Rows from block 4 of the encoder, named by matrix and row number. Rows with one number belong to one channel. Each number is 500 + 40 x the weight over its row's rms, rounded and kept within 0 to 999. All counts start at 0. Numbers have three digits each. After the name is the row's rms in percent of the matrix's.
# sq0: squeeze pointwise conv (encoder.blocks.4.sq.0.weight, 96x192x1x1), inputs 0-191
# e10: expand pointwise conv (encoder.blocks.4.e1.0.weight, 192x96x1x1, transposed), outputs 0-191
# e30: expand 3x3 conv (encoder.blocks.4.e3.0.weight, 192x96x3x3, transposed), outputs 0-23, a 3x3 kernel for each
sq0.11 102:502475479520532491535503464479451515503538435544509451508502561551468500489511496528512524488513491457505405513467495496514525486532431497540514548539530458493467493510489501514493482488467593499519524533480529471523478499532524502528508502510484520486525481515512488506430518505451515535463466389495477577506544471559496484463534469508576526528497491543498426600478504534409436400573572487465523532490584441496569358572453469467495490517479486507439454480518445430450488468420509480548512544538540526507561482585491469504566455544506509605532510446515521525485551509514440435
sq0.12 099:465451459502483546511463449412551433451452557411509496470499498453517453476481482457488421476476435472485525512466472474424535481488508476456448489481488440498517463450478486456482480475531487472456462491487450448472479452401461489456459473429450469452499452497525455472513466476516476478529517482490509489524520431456522493522439505462506496454468532420536501489511506568489478492522518520426457484495491516498446495426519522457456500452436452487505370478384447502481514557410496415433483471418450497522461533537515479580474472495474424465479558458480475552507497460525504537
sq0.13 090:520514533554486527546481469583498530459507438543443512508515457528481541516509467365447467519528559501371438469529487506566425473504522500499434493434404575490456533478511486403499486513449543514549460496491529597502527510539464509572497416494510480477436466462501506548478454508498475510547488538563516481508517506461498510459445491457513476513465492502509504497527539449492392508513497496511432507481469463535465530502516539466493487474452498458447481493503500476504598513457465483506486488459469479584495495558445550535634521495497450460511505446486476518448548480464476473
sq0.14 100:510540478658483562627490453522448492480644458530460493445541437590442492506437518426489525444442490474466430511440493511497479508469472450486463533462540442476446463493421499534451507484462625437501433526470555438465488474517505478629493461551529434473502480464555448394476452483474532503496491452584529481449548493520460500488517509476513467528488505485499506496513497537469540475508510511514509525523504451510486477571474474441553469489497512481506475472534516487512502509494508507535510512472507503474561506483554510492461485503503495500526484519480509519473517491515479479
sq0.15 096:483435460487477456482586489448532457522513489470559478453448466505523456469480531418544498524474486494477460529473663532599440489553440472495450473458426538507473499468458510468442521466468474453500435502491482475491472496540493496478691418510442441474503504483428481503458464682483472593548499458484490487506493536522488542462531502483513498501513522459440482516503527460459495478499528475492531475500464473506496497459511494504508515525500511501476489472485528469476494422491537541517501499494505512477488510423513498520454458506547503507585493481528498449493477473492508498
sq0.16 100:507422460524514472485555431474493525521493485482492509477462464512457427468491486482526567451483510454438422573436542530496509550604414463494524516442447480541406465526368500515456562516518516481528493496468515448494469483557537502494521456552476532494512517493459515439449496530449525532490461419544483489472528490635529555505523532503520460535481535486413449522462533498467422421532549450493467512557536525466511438516460468493523461484461503502477429504534464495465489457463542489479431461452491545422509478504490473502522424463522485558554493470507525482532482485537486522
sq0.17 097:522469495487490518505463472583510437441503538495459514516451441508469567499520521545575552471480510414493518473524439452458558458476550538561483484524556525530492520427459408570500462458513498470462461475465479507470484511501483467522392560531471484452533470499652465511635548406500527535500502515510517480522524464517501457533463481494468538482507514486575477401482443601517521526468505572483458522523479497559501509519534486466531496501476489479573452493477507487495500569454493487441502519480481461497453532487514493502529527493400518505409542492499526548505527477498494498
sq0.18 102:480514514498482424506513511498484484525610451555479412470530479602489511514469502488478517479476513518522428485514546513551443510494517506482440475519487504491497533522490513500478516482506480459637473538503499571514498547522511484567500504508541456568548505460516484498470456527556453489480491493458521522467526497546439489501513481442495518490507409503509479588525506473464512522499479562605565514476527503565521504503519546527458505535536638500441527408508549475434505478526557527556587535566513500511582550537456541454538475506535552519561517519466536531525552534414462446
sq0.19 098:478511474495492490489454533475454565486500491541504517485537532496506508531517517551503458513544495552518473488494511536466501495439560508483557513563472456493528488523553513462563496500493462496470615507497510495496495496475465492503508535488504584552505495495492512524494516479509499473486527579535566424519496482444490457522441501474442583412554491536618574476515473495535483591489389535433461451487487524502419573494486586527517498488486480490523548483518485505509563611545465439464516606482505473597444509574478569572530549568494467473522551529447487536516544512483514507
sq0.20 097:500550562480520513520509512550486532535399461457513577554482508501516542468526521531477547569558510462507554491544545503536507511490539538540481473490484553525489613457492503560531499500512483520507539459459488554561487496541525516500499537509568511475532539484504515557500497502494486528498458499501464441492456526497545525546499579500473528444591599515474494478467454452569518433503520428463582504482522505567507512466485458503432602447474517559484521452489390518591501457509604469463494469513463485498536464458486476469558572527440494452451452584476477470450494495544515538
sq0.21 101:497402416558499504505554491453534442528521475510523491397498447591489463493487531425557482487482554491500448518386562550537469506524411448478481496476461480500464531481445559473468521486460515478556419520502566447487506513523497489537531464507496450499499488479489488465421488610483479577548502426468512487492516546523497599491553515504540465550565565457439493528526570472507504472524541481533514488515478481498521508480518530449509488511522555537510457478477526482504498460507541549557522495500512516471524531477559531464487483522608473528641504510537527525461455550504511498
sq0.22 102:413483482466438482397479503490542487489478471464516493475470513508516476476444542479515476524447436515492485466502547480495479413482524502424479468494442509502521493406502492469510441434456388454518500489452407480491447459509389432444516507452458481467511433476447417470498451521515398520529511495461522434514456517473486486509437497414455497405547482470534539504530458499514470503508467524438478487502496487518417526423538569512448561492500506478496510452478430478498504534531496469473435537518441466567510504521451570552485484565481440463517515476504464485498515475456492514
sq0.23 098:533543476463496418524489478561434486471518529619466522454518484508468501545555530549508548472574564500549536476459484487464515482486515478530510461577695455444538583500503492495606468502480506533490521506518534481469504532464482496577451578526594555523561446534589505467490536438444515480494463504498501494508534494475530465470520476523516526561510517598556516468496490523489588518474496518551494513459442439465487505550482479454551507468531507526485515495524534467532462546526500530497523531511533436480477470515539514476513525513456520540468509554459532542462471531490467453
sq0.24 097:529491450490496498542479515440468432455500579484521524422533519472546430537527507493444391518527505574513589510434467472489562456452458488507537469489488448452533492465523533380524470482444528499418507513567513406478519517431442508449548460411493494462410423542473510500430523511458563479517448484462447519547504509446484507444501488507522531546446454518516516491513537481390514482521507500487470544479484438416516532517508471461527521469510441427481491514482545475496473498482473523526504555496529520526418443471508503551472481521495453569474549490498493499527501457464526464
sq0.25 096:461540590405461525468547478549520506516414506376491473500406494423500488502447443420462551541422426475414519469532493470540494482521504475460471445419476566521459530468506460532396499455502419451472483477464395521534464477556529459413512455486475474459451521512479466519469449485466438503539495535459495472542490552526504481471516499497450534498499467482501480478488489489451423484440485450468500517479497465484441522454506481524438496492443431522492526476427485446512581509494464492451475488485503462529492504509436509559544516511464531510479541518477485516470489529471487449
sq0.26 099:488521514521443510541459504542507458457569422517465466430522470573469509515519482432481425514458517505439454456492487477503483449465539478498439464476479498480455434441484477415489457459402533429557439512472515501493502474516445445582480474511523445487498418479550395483474453496503479497529484505496518443520527500517441502527445441459471490482503412477548469500554538505444454526495470553538448522494503495507483517511551580498478501437508531484468477463444499472479569558472506491502498538505477482574554488554458581535535468542451484465503548441425495561525554529444452421
sq0.27 096:537509455464518453502419513466483465434494522475451440452498518440501447573510457536427456504506496570452502446511437452534549452463492509509493449488482527484525435452527471448513448497461499506446505502558499488472547552437431533473525443434478485455470475570451536483496523445481484503517460501488483549563482486446481462543482471540515433447502506517513485539482581461478459452551497471466494475545577602541514468484495510516436476450467470492454411490486439585533422516456448477457425446443465559486469462556464509479536478520459456534402522528532469502534521507511533538
sq0.28 109:525457462489506525477438518415502498469514560580524499443556564458522465598482498523510462515464502575512536457486458479534468466485462481468492496490457517494535456477523490442478469544511502520501482518542514469487554611486477512524528463463485531528460460509478543515476489496499506459535511455494471546520470521451536505485519544534549477536455523473454523519478708464467461443528554449497503482534561570490452461472488484523518427521495492523465491640542499522475444445456506507478489466432487620494451492511508491471543467459561478541521470432542492483544509477534482523
sq0.29 098:487529483453482446489460496481483519465530450548451410443449507431510475564463436492468519482486436506493530428487446452497456471453492487449442450482505498453534483464492409477464483497431462492472495491474477469482489554448484475527469493462471455481475495463505497484496474405493443408465487453510510562498455488495492472563498513543489444490436470488455502516470568419482477438548522485515518530520559545520491470457468485549423495438492515491417450530485456528452445433454475469425470437452457541486535471541458474434582435440459481516415425487492457438508510449525466513
sq0.30 107:488505453519524520518470436470472516479486407504450471476541503502426494493495496502467474453490485486475394487440480502476498486484459476503482532471480424484439487474451473488475487528472553483519483481463509443454477510489465484525491477496501479485471497476510487450458493489482470510474457439542512510523453499494553529574533538546541393496496552522447461584470579468506485397565579420507490510562534518483482493521446467497460482461461510522506421522554449511551420490476484479477461395417449544431593491511491493447546494497526430536517390507554434497503540493596523551
sq0.31 094:488520493516478412493490500564448537482524437648470443487483490581470559491509546514538581497513505457515455501507543507537455509504508512528450473564530490494476563456488464507535484463480501452541510509447479512527480490565520484601472528589554502494630518462564483488505512486545433521456506530540538436478487483506457484577443550455447541381562492431496523513497430464545538544487447541504490476552494516556469538528484493498457495507500561478504536455523489523483467519535499458491555532533445473476554558482468546448550537525460521436527482545471472496436523465501474502
sq0.32 099:495544567457543407483519499574505521507451451475470462582462491462486477518520465529496549520514440508463529454502502514508495522494501499531468485461468537490508529492466401585513519549508429545494564441467435508532508531548526516486531549532482429504527577495478523492515514463498461480447543537469507495457426457557461566554462521539461498450479454493452494523490487453542481508523492464501510506529550559528426513454462482568469500499460527534524585496483492544467486446521494464417474460442423454479574509518366455489538499402572533477466464505528434427521487442530523513
sq0.33 096:520513497518525472463452488458469475435515513541487502464455452517485510565503484507514396479514477497493474366481491446542472450498480502526387455512509523452506574417494495502493460558457426534515497482494477501485542544481472534543468488414497483463514477464509529453460498489468394454462476474529531524562509474427510525490510508483522434512428502480433507481479583448507518462537530477516502523492510522553475467386458480572480468419503530530428401538499493523488473398466488463491508436461481523456494498535501511462564494417488479485498445438478460458461534446481455512
e10.11 082:492501498518497495539462541493617441496420445470531484612524525473485459428497445483507546495472462581508474508475524429491501504493479436478477462469477482513542470516481458495542592495479494473454455523415503532474433494498495496471479563443498579397514516501479457565489512491506515449528502491534482466499502482485531500396491550507529430524515497445489527550491502466469482545481472507464521471542434476542562433499497458540452559479368464492466509488475467480449519523489500525480508518488433480462444456469544637473534474495545541487535545498437538464586509503478510491
e10.12 086:544553479463449473525449429466483545510465544503450490464446477467472469525556446522541448483515532550524545436481495458526491505516432536552527509462476550447472468471466477488442484410417522493504516445518491542510513527453489464517537484488471471540518509491479501442493462462481456471485460518516503437515546474503456488486468508458456503456458466548477457512392520453520489432524516475489495481436454502468479514461483499443471473668560470470476495568500510481522500470512505449465496508510549492462375475448474484431505487565488500452465444474405422413454448530459474448
e10.13 097:505504504509503526546435470503551514510481495524512550507399528633575525546511567504475507508483507525476490483481501478539504533497482486502512539513546492426491501507524565555539498482505488547517513514487509586498529513474511561506506448542516526523581515484524522459533530564550536541558478460557530491501478488494496459553678481578509539512468504450495515485425494490506499508507538563514453525560534531558448514514539497492541511459481539506494539530542556552531540477448429491547576541517521506530388553489506496508520496464491531391502479507508506462536597515524564402
e10.14 118:500497481470450515517565487435513455502480455422604507517435447516566500438433497497500548514499486562512492552470629478434487461510469434465495463455440494553519453456516500457575478530468509493485493556489495516488496453480518540533476486549523618449524627503477532493524496453593515456509473504526523470504498480514505539446542539523513482482484447455491493506525494408521468568490473511489468487532519534603485544455497493521465515461441447437528565476483400434462536562460492565489499511460431540520486471465501515536511459486556483464550501450490505485535500482492505515
e10.15 122:515454518447550489465423505513495436506474431493493516462529527512489507469540501487429484454493479532437450501569460508488468481510480509450497498463523626507466424507480517525486519506498407510470505463422492499468494488599466501446468578501478530501520498464479451510479479495451599522630546436480442537500588522477518530518530507516479457464542601622434513503541469517475476517469481533474550512476481442473569497470499488491498457503522532496471454490510520529475524497484459470479508475461468522478564603541454570482435428474451573503500459472493491514545514455478540476
e10.16 116:495469458471504459510462524471562475432424484415482461501502523483456569453495438412430517459474491477443497502501476489463467437499453470500478486477472531514437463516506463445482556476534446490427479493474458519480406480527490466477488531434477522454496510486373464578456494427506519434553469453560473463507531519456511487459499531504550456458581513496488481553496465493500491553466490531437530575513393450514569470474491495522455492487470509505425498498443523468467533562491463453465494529486457494435500475475412569442504478485508511489513471465471502508595473477474514406
e10.17 138:536525523493419505524510458487478522512483531481492514534433508464498448492501481473554464550513515499602600467460488504484502501569447508539528496481474471458499502492476479487505480496470533511490491522565504490584482505382558541588553419514558483507489537530468536440526531473507459448471445536429561446558459392502470444501482520467472520502479453513499478519469601502533489493585521513516502465502482558490451501496496602518486521514513492501607519519474492492508524482575582517478495495515511476500346474502492510500506501552520498451499501493498429371481473509517513478
e10.18 098:473455444455522483479505459539515466466470429519537521454512477474522444490494524514512494503455475504478445499511502434420479525495480452432470455443521478549536451452430484537562494588467465488433492454436430505492534475476517520484429535497435579481484486514534457489449482519487522517485588481468484467462490500458505564556500447490435457514474525498458589502559495485476444510423472522409477425485513509469506480474436462508475455512363484476497463445484445516468465484447504578493493449480473531548479511574515515612436470472485450528478488453586478500520501489454490529
e10.19 087:454501424511468494495517415489479569518494556524452533458456463553475464575471525511505425488481510458468558373445474483459484516519518493517504519497502423487522484474457536493451442478483459511545472436553497531574520586478539451511523431504495436547473490580518518432470526526426470483426470509483526469569423411484506459548517471544466542470510469453480512530476516474545482443492496513463456490547535493477402501492509553468504493421482519462504500520518507506517516458532536492523522524533520432495414441493515443482482484534462476454446476488526404432464442582503473509
e10.20 078:449528564490548549518465496502564506492533585526504570522420484476510500542510536471480461432538520443480488464537483506441449476492491512507384519506519450538479503520503604472472512482506466581677558470511511549495539554526452461455510482566455512543472484516509512489438459525512530523496507457474463562440478502468538479503524504542484537485525514479481547475503506524551524507519517507528569508486548465501440514459513536613507448445601548505507482521535507562583479504492538461509477532433531593512519486554491466448497480482459458502465504494506458512487524588551481477
e10.21 117:498464456447517489481486509472497399476466409479548511469515491487514520436524490501452527479427477551457456557505525465449463494515463498468497470442508644529482428462492475505515500521472442483444449497459478517429492458549440473460493564461460537447514533438473460487475466461516521506555559439538468518509640552449489548469483502518484428445543511526425487479526467458513469521444473532500532497464480459503554487447486470478472432514469500480485482473511495508444517534456423517494502485427431539502540536489445554508481423421487541515532473441495501568549483437480529481
e10.22 093:495485437477513475450498433491488504481460517500458556472481456536477444590528487501495389477468497450446517428545442503490484470517493500504492464466515509480456497507461589571431468492439430560518531398509492482539538630508498438462515469494487524560479483531488462469436512520444503517509548499411487518545490449474530479589523429483460502412486509545461551473520533467507512457500498505415471452471507488438478493465494544494541489493493568479470452526500512525503475437492518474463511475454514526502525502565458500449471470523435501467393431472515427469482430566470475516
e10.23 097:484507481484449534525542464534444523513492515479519521523479503474486460471485549506561499567514469497570543467451517525492497508475477482531515516481438448466629500487456539450554430526470561488501481506526477478543464494414582562552520464531510526470521512647520523460498511504505476469478462516450519418479459456531554466505477517585451519542513432416471522546473569515531482512542469556550458417531540558525419491501491531520478526425517523473537504479450504494502496509570585541535520522555504444486388468511602478492495487506531490504541503495517474492523552499505433543
e10.24 089:480558463496500531611536511497521495529456492520538514480559449545535506496508473538480524531486436544550456518480516437580529510512562521446538452460504549467477490442485535501493467496458589519513505470452506532482508535531480511472466508434473486496496516548533426461605462517456485511499496468452469482524523484573439564426492398554456486536453495570463437464512458528470462385461457512575478493554474498565499500462485476457512547461577500459477497456493554519510484439502525499509532554481479430486491547450514479472502468436524577558508407463424544509449460521486502499
e10.25 114:500543512490495486522425449557498518495494521519503519506482511570555463530538477538486469483524549492504493425537510543556476499472479580518501528484507483481462485505463560566529511444489520619505573439476536589458525520503469497509495472519507520527720509451518508499496500518499531525523485456463512452464457440484538479534553496473463547522528493488470543495457479546459511467496544482486537489498493496493476516470574481540572516498522580539499481550511611573539542500478445451491538494511534522484455491499525501474464484489436549466457468510483449413509560495574546403
e10.26 082:481479461451490496489500426494500506486490461484562553469501447596547443530489510492505522544465551500526524498481551494523483497469470490501560453476504513507500481480443504532585446599419451553471527501531499564481528475474557507590495525532576565512580558475475530401537532529515475494499529519454565455507506458468507514518614473496449539505497474526456510518545504440476483499496526533377432436483516585501511514447589505475515494485467502479504506514473484505483537495431446589508535447505508492537496520543498535612423481488510500455495522480566482486548538472551556470
e10.27 081:519613483602436545573534505504478496555485470458484509536534467527505560453406501551415505485549492509504476499440444477514588384467497460483519501535420479445419566512546541495422523469515535504534492538465520564494418494491492470491492478504528484462465470487425482483520509498528436452450460580473477499519491507570478510456473491536535487488424429495560508403475493471446542490501515508496475517542422465454468488512502482468500539491509511524431528508417516485500530513491510463553518552519502497438512531525458477475571532481554483503497484550476541493397518485517493464
e10.28 086:524499456577474508526502557490518449569521492477513518481547524494502560458503554631439510494444513486473456495480484510560564427528513471475504494539465521478408550532565485475465501450570496486434457533479507532492450471532470471452493489447470475454482525472438418504513457502504495442545482473560480493472541526543448521461498440595576450445494491509533531438482462508485546462503494549545500576491402452522510499582515517416476500485525540513396545511491547482475544526503450472539546518475473424448486550497496488459548546474520539532511444567472530528451445527505520475
e10.29 084:533510449518459480507512510471495521509562503432444547441500482544521515470451537534479476559458537401493501468484451546523518393475468510497540469573444440485454562538563527502451523511509504575484597473502490541472474527482516445505508475528491544492545491503419482509501464481491434451506491497495496483515463512513589466506568481530551485402457508475508579480424494463405578495511529528496440494461450493426520479546519488514522470572452536604506485527393547485498492481520478495556589483443506505492501525525482464509496566419483494498497491578453456502501455546496474515
e10.30 082:495588493534469520530533493492529469518475467366506533495470424449518563495469505535447517467596503517457501543477511486494526453486466418484504485521443493532488522540576452438469543506513442510498478521489488520482460494489527420507470475453456585466510559496468498519453451413581475433513481510570475506486508524497535479418482636531576470463540479435545532499488475411520554594470478537498517552537459456520510523508481463546500478460498458507459551488472466441465553555499480504520550536497515569473532478465467486485589515441501504483523542532481509528537518484444471492
e10.31 105:467477443448509510477526456519494494497479484486509514454443496511464453533471520503512441498462462478503530479547496464450453503513477433503482471463470470516519462487419496490537510595459423468534473455535513486572505512498598503521474485557497546499500519598519532440467505512482523480471511537461525531510483499506576477579497508510454502450551511447473599568543526452559494540493433539401450465510559521484463512427470515547466471421467488465528484457493437486478470521494577541495509420491480547509487475542500500548403469502458410490479450468643435495528473505463452540
e10.32 103:461495532492517521466511502513477500507622485450403492447479542527465500521464548499455447524523499440496513479541456656501501442487522534495497561581458478462454568557521516498536487513555461524514616457492537463565443507469505491483493510523441476497531453537475593511457480472478533464493484502487487509522451513483561379518525528487513493488532512491544525545444495524450612520509486527478485528475461460449539509515466469580524455496497548612439500510449513500484514487500530498550528446512501571471535513510496533525456551530449448482458533561557460552528498499519491468
e10.33 083:453466548547471495477494517518502495515533496460534566462496503510461514481496577586476523584452467479477490548486459578536499469519475514454523439521471536481492520533537513499556549537518507595475539522495599477509480523457553524525470549564550567523518545528479468506504494568494491470484542494585505518527511525498581476552508481620505520487465490477511656471482470546490537479526515547588460466422487529434530455530560584492492440525498517533523509508489529555515545490486512537527586451505523514495502549527510501521517517500503461421573527542490530572475516546584520515
e30.11 112:465553524504475567501489539498523508520455431465566560460443475397487525458480457492497480483476542497475442568530512482513505478512458549494503543446485505564449523520493527563454512478472435513462555490542510438553510523512547444528462481531519491488562519484518442522503564551586430513552485484556532532541545401504516515468539493534473472500588529468485485490440408482458483522498483528461391482437446554505481544539462545469492457453452445585500492498460504516552552507563527509568554490507437454450509475469516473447536473509543437480498532468447549505504499380512498517522413454480485448513492493461493477484451507552538565472507490496501512
e30.12 102:521492535522572478492479475482485429493551427466413476535505514524500487532482564550455521505533476523517438480554536482468574571469418492564576428558574480444451469499536439461565458497539468468511468522534457517540475449476431453485469385417545503541490492454470506455509494500526484494504513521516520529487549553516512508530521544492588550508497515466490475478579560487531480462504526433533589447525564532539540523433525533504554531506524513438487532494532532527526544580544517529525488516470492418493475515519493533514514475465468558503482513532549436494522521531468501497518492489495473548559551574502415541543475572506381445464453479474465452
e30.13 097:523502503563537474511488528523478458514475449502418508539509518498526522509501533513435515536494471527513435449506492508477551594469456393502459465551482434439378481495530431461553464485540569510558534468542548512566492465526497466499533476503566464549459406426519515508514479498558468503541487533484484457497526489536538487517492518510509518518465511404460443458563543421508441461512531425542583453543550557536531511444500556478533544514535503458491547495523591532576533510555574512568483512505464441512486485535518509563491409507502476535536547517512471479520479496500511516494461492523478556551518548496438502531478547544475430532475404516504445
e30.14 087:530534469562477512562503492474459487522472517521559554509489494484523496495504522474467451486503507490482501540524513529505520470544552585493522509403483541500553510532498570571499471478452499491409531487494515502491550559546519475576576565571517575531521566543473412443477519561447496508525536567509503550485420467486443460528464469524457495583559574506478493476394436477445498572528562611484441584487492455517512458546487424460473456497454477560469456506468476486464510470535483514502566542577497570558524567564509490500404494453449392486491542545466575603450504499479437450460447425505556467465491489466568476456492465510499538547488521479458489
e30.15 081:512538536518493528474475500486520497519542513515506517460468486441437450456438467518508539469442473520522535529489498532547494522496506489506534502510540473523557572540493532503461527495463486470445492536497406491434480527527491542577436496496476575480484494462474539496485472454499572562512526501449456440509552470522559501478492478527517504468481422516490510459415451478487494549563461566572468527524446418437398459548500469497484461513456519570522489516475496521460477514485427464449535549555443540508526499521465488417516499508447475440596514465551546506570520488420434432483518504489438500450439387475524427484497438504481481479448492539545560
e30.16 094:506547530531445561523504530507479509509438491519610560449453463463510490474456470477504510472428517497466489521464512539520489525524483490473500553455479525527504516535451555606411510490442491530443559543543476538489536549554511443574482554539481509476500506475524494512506517507504507531510551465492486504560486456513520501499571471510483487490597462516509517505411423506479502522515471584572385531485435469449481481577470488474504371416418439588487465495476525552548554506542527532524518481491420459427502507507517451420511516479529458465506502463495566515540496447465464450507509492494474442468479471436499474465455491512504529506451495487452515
e30.17 085:539503476518577426517490463484514495504618510488486478524502439527509483537563522555483551481493480531531524503590538472480557429397477512564552427551551502464512457501524448462566462498536460483504527579504508548491461482470503606519480481487539489525482481501484512498499480507479472474511498536507481515454484515504463522502506517494587486538533537499509529503571562532544542471478532449472551455488551495520476505428491497491502529513502495398482505482499463503503481582499460478472484512474581481550516565530495500494500422447480494496449514517551481493477525522525484487491449457506478545520541503508435530509485510430475485342507465357472418
e30.18 093:521551534501494462483505445489484477511520530477485495420449440396428455421445452517511486438487439475519494525499478492537482513460498551511479510479440509496486532522495522463476542522477508519544502462530491526491507521557506551572521474509532551499473459492468512464387392462493498550491461524536472442513600467517527520523474568524485556508510522517490502485466442475444471563511488494420479538501444455484402527544489540541472447533466488517510466520462482512532501490539484498478473512472522548515555496526487498495496480518439518476539532416501551533497551444425408471436435441514441439444414348539546422532552471538530503513523539566586563
e30.19 098:529474502501560431496461412503500493491565502484377461511531516523497500517529510523479529468477462494483452489537513483464548494419433478502495433509519476444467502520535497443553493521540469464543489506513489489497454482502514597526502468472564539552484456471478508456443479518490549528488511533474448474428486530483484507469428496497567509508467524489457478445509524468473464527531537489479539468486530526564510587433566537558547549568545572415544558540564493472506493576510481453488448562481605509614460522524488541562525467472472555560439508529567457465484511501486495540498504481541485558531602494606461596549525558456462456443510493448532476
e30.20 110:531506455473550537476529523540555574494526547562521499508490502563455489519520533523465537538424487538490576559493487531464519467545519530483496531569536569520518529529487462475476481504487561540506482560490536485446571551469547609487441491484497445473574494489572470549426489474346549442457561451466514485511540599514537512515520518478500525546518546505546513504486556533508546539531492500541490497494512493439480527493478447457487484487506517502470506484507513489490446494510496470492483567556449575470396526472491447481471515469505517507528442507491518457460436497502480468441511437460531484508477486571522452512486470512488484460491555497505526
e30.21 083:523576533567490552532525510496496510517466514519562527445423463402436420445448479467448473457429482462447482557500494543528508480508481543481493502444498528498549553542461565533458529500424471495424525494525487538478537574563513497620509539531497517476453461470542501557501554512511553550538555518494511501539558492516508506460473462515458493514542471502500499473398432485464494562539490572518425576506450409447431474551508445482495438495446503589498469512467520548508543497582487537529605562623498522540522521544504447437537527527473432500548495446534554531540517465466475468491470497504495470469454433454495418483499480518480505501431476523500550
e30.22 097:539538538502554464451468445483516499514609512476369460442445466459422451459433461506443514451456435518522473533557527490496538529470456468514532441527566455462484506500530449392542479501508519501559506497551485509540467480499536613545428424447533545523494491480463514450452462491525581562482519511485463486480542548534570535509477514524572531473454500499471476461529546485514481509531473448516581458532519485532500523422533518519513535544521544399497535508534511509498504562502475482503446560484525518556459527518442524492477484440432534481483497540575452467516531512462467470494500499509446549531571470573455521543497510491460480459494496489556511
e30.23 098:531473461515554383554526498496532519495533496468499486558541510550532539536562496541489517511521524548553534492612557531517556442476544515545526452513521523474524462498521536526549479537546444494493488529487526489453463482439503578480467464480528480520500493493465446455499557511462480485483458514496522510451434479479397445457419488447500463521506543486461505516485512568464518468487536512435541532503561512568489523513496463521454531523514511488510497533493477451477472525500488508498493481483576538530448514444527469488533494463447464474495570538486554532428501499495531503506473459501513473496526484532528509475544455421480494391471463400433425
e30.24 113:452429497453448451425468426492549472502482473486508549533510545515527571534506531518487462504520463512535507510562595495476508589577542491486532502527517420489446489512523522504513518555553458461462494457489443466480501448460513472455465450444437436415480542453408475450502499441581486447506462420522483515504449440493462464495506575493511505378431460527476526484517538507483554509505479503480522449513511510511488491465479500467446538522507529506541512516487572559586590548593540574586501517482469456470485479420476523509530486552525521463488547484480499532529549519485489453546568545454414405524500473529502502499485450489511466445498411454503451
e30.25 091:489459472525553434477486459476511464495595517463419508536529541516510546531515539558480584543510506556559546467552510505524549571442473454548559469569607457466511518504533451434552501489536454446449506529443426500463448461487469536528421399417514494510498505506469510506504487493586499546516516525499522466523541475532543512442459437499575488470458469469487474475583527482530477473519528430549579434551546543544530504459522535514522526504504507445502520494499508484504493522493506469472481495465461417497468495488476517498507483516437511483514538487569450465508525460477467474501480510521479541553538547502456558534493532493441411411457397460497434
e30.26 100:529482485529515374494451390503519493506548512495399479477465466490504491506510478510463498477535462520522447510603528510510515566441483498516524437455467469413460493507497541458564473525485490467519536502529488539497480483527505541537542498488562538573445496504400463387455461526546489578493460524523496490484511495559496514509451522531553536554508563462413448450554505457450423503485490479427556475510478518589499531435538514551502511548501529453535510541505506471506493531527471494492452506436554425559459492484494535537519463483421535483475575509550471518447541482440421452463463457547471509534581494538479575523535536452475484425495451458496456
e30.27 093:490469485492426574525462532509483521504434467499580554487499493521567524491529518425488442502590507436456438487459545522487497535577487438473488551549452515530413460496472443454354474421489585574547514444541531500578510478480535435462569548519494484497521544531504413457535512529480461490484532504529537577517460483488478467521562528467433504512504508521521457518500458529523454543536498534494417487454500504456527507516446509512493477442486431526494477492492547546542563490537562513560489498495503550517523558522509516471495544458538503472501497531516503515503513537544529505500503489503548462494484500516541521507512515492518541536492480490461501
e30.28 106:494520499497389541514503457529496532508433484446599493495495478513577516513504514415486437465510487484470450497430585511511519456462440408468494534544462453526469492499475504527382491438493511533497498417532477525516551540504495426525498594528471490461455441450543493501491471491497491514542575513446452539514466445484495493501543510472421496474580491507520524489454475492523524539542521542514406493475527497438521499535466505469523453409469465553508489482503568571565571471563532559580520534499511547521532547529539483421536504477568483528543441450563532494583480477526529521485492477476460433498508503477515513476462474463485534527497502443460513
e30.29 108:496497517506456566515499533496471484510467496502570542473490481506555507484500493384454423448561494458486486483461538553481510569578489416470489539559458497515446433452462456412403486474525592579574521460572558564578533486510550470473544534516481487460499528491532501524529505509482502504494551507510463560534442472556520492551546569507476518535559524544531523480497486503519478504533459458467418393449542499484502521511439484506469456432463435473480456490474527517520517471509534524525482505504526560526503548511504515416509587453526517476551469487533479503547505515497500488491538485496520476482471481501507488455464446506495503502470470483463521
e30.30 108:488519444539436563550456506489497510473436493472597528453420425481500434460474457419434486507448511484437501513451548514519488479516438447470518538490481534493479510530475511564407490468478552586453544509523519559521528581521492446570526588531486478492501519537559481537526569542490520501520592479502529552543440506497499480501591445466442508544599501490498493468410452482466502539510538516526443497489501456451551455510479479481516408416442428548476479479510507582539560494588571537571528491516483471462509533519542489491544537470572458490540461496567510525519469478502535481469483438507521439497473506465488482480464506505471554533465490473434516
e30.31 095:552518486501545415473501428476467516502549521551446491487531499515521471484523511474474451468475450499478486548533503521485555455491513567483507484490513563469499484483478537486537478509479542496525532491499560500462498540545515603548532497530518518531485489521435503448477483548373521496460482549481484489455502556532518528591498537568522527622521574565534529503446502559479483570504521571444483582441513444478450499467544457525495496519479510484503477536489503482496472496515466465479425479475484529568481480543494546603426446468444469581473511524483517532460515539463475506416448453557553573414470415522533505468539484505477489533502551521525517
e30.32 088:544464545486440564547509521514436503482464502509534485522550529543516519502502509459524507516488506511467513493441498554557476566530463455498497563523507539536520466471455478540313518474531596551539503519521542578528543536509525488462520538499508485463444434463541537551539521559485515542439532412464454504571522538495534466539548522487481516532551502555555521513472438490501446509533450498567412443465478488462509493571466492481490434400479409531483454460501463421435451423416491467449487503490501530478496502487512466427483532443520487488555439489516484497560440510487512467484522483505522481499494513530537485464444469505468519552528553513495528
e30.33 108:519486520487427556553504562503451475529478480521536538491531494514540520479512492404460420436533492462507478465401492529475509549559536430479453538591464497551433473410464490414465496441497592526593516423519589498591539486515543475470560539537477492506457461464593537597562503528497470502518474492482442553483470466483462480567501560507423483575528548492501517456463483469491515543561523492454452434466499511468516487492455520547509461445463463473507480502475512473511482427470535489522524550540551564569544562547500503481497479455562522555539486522513527547559540512538526532515504499496507507506499490554533497520507454536542517530516460510524525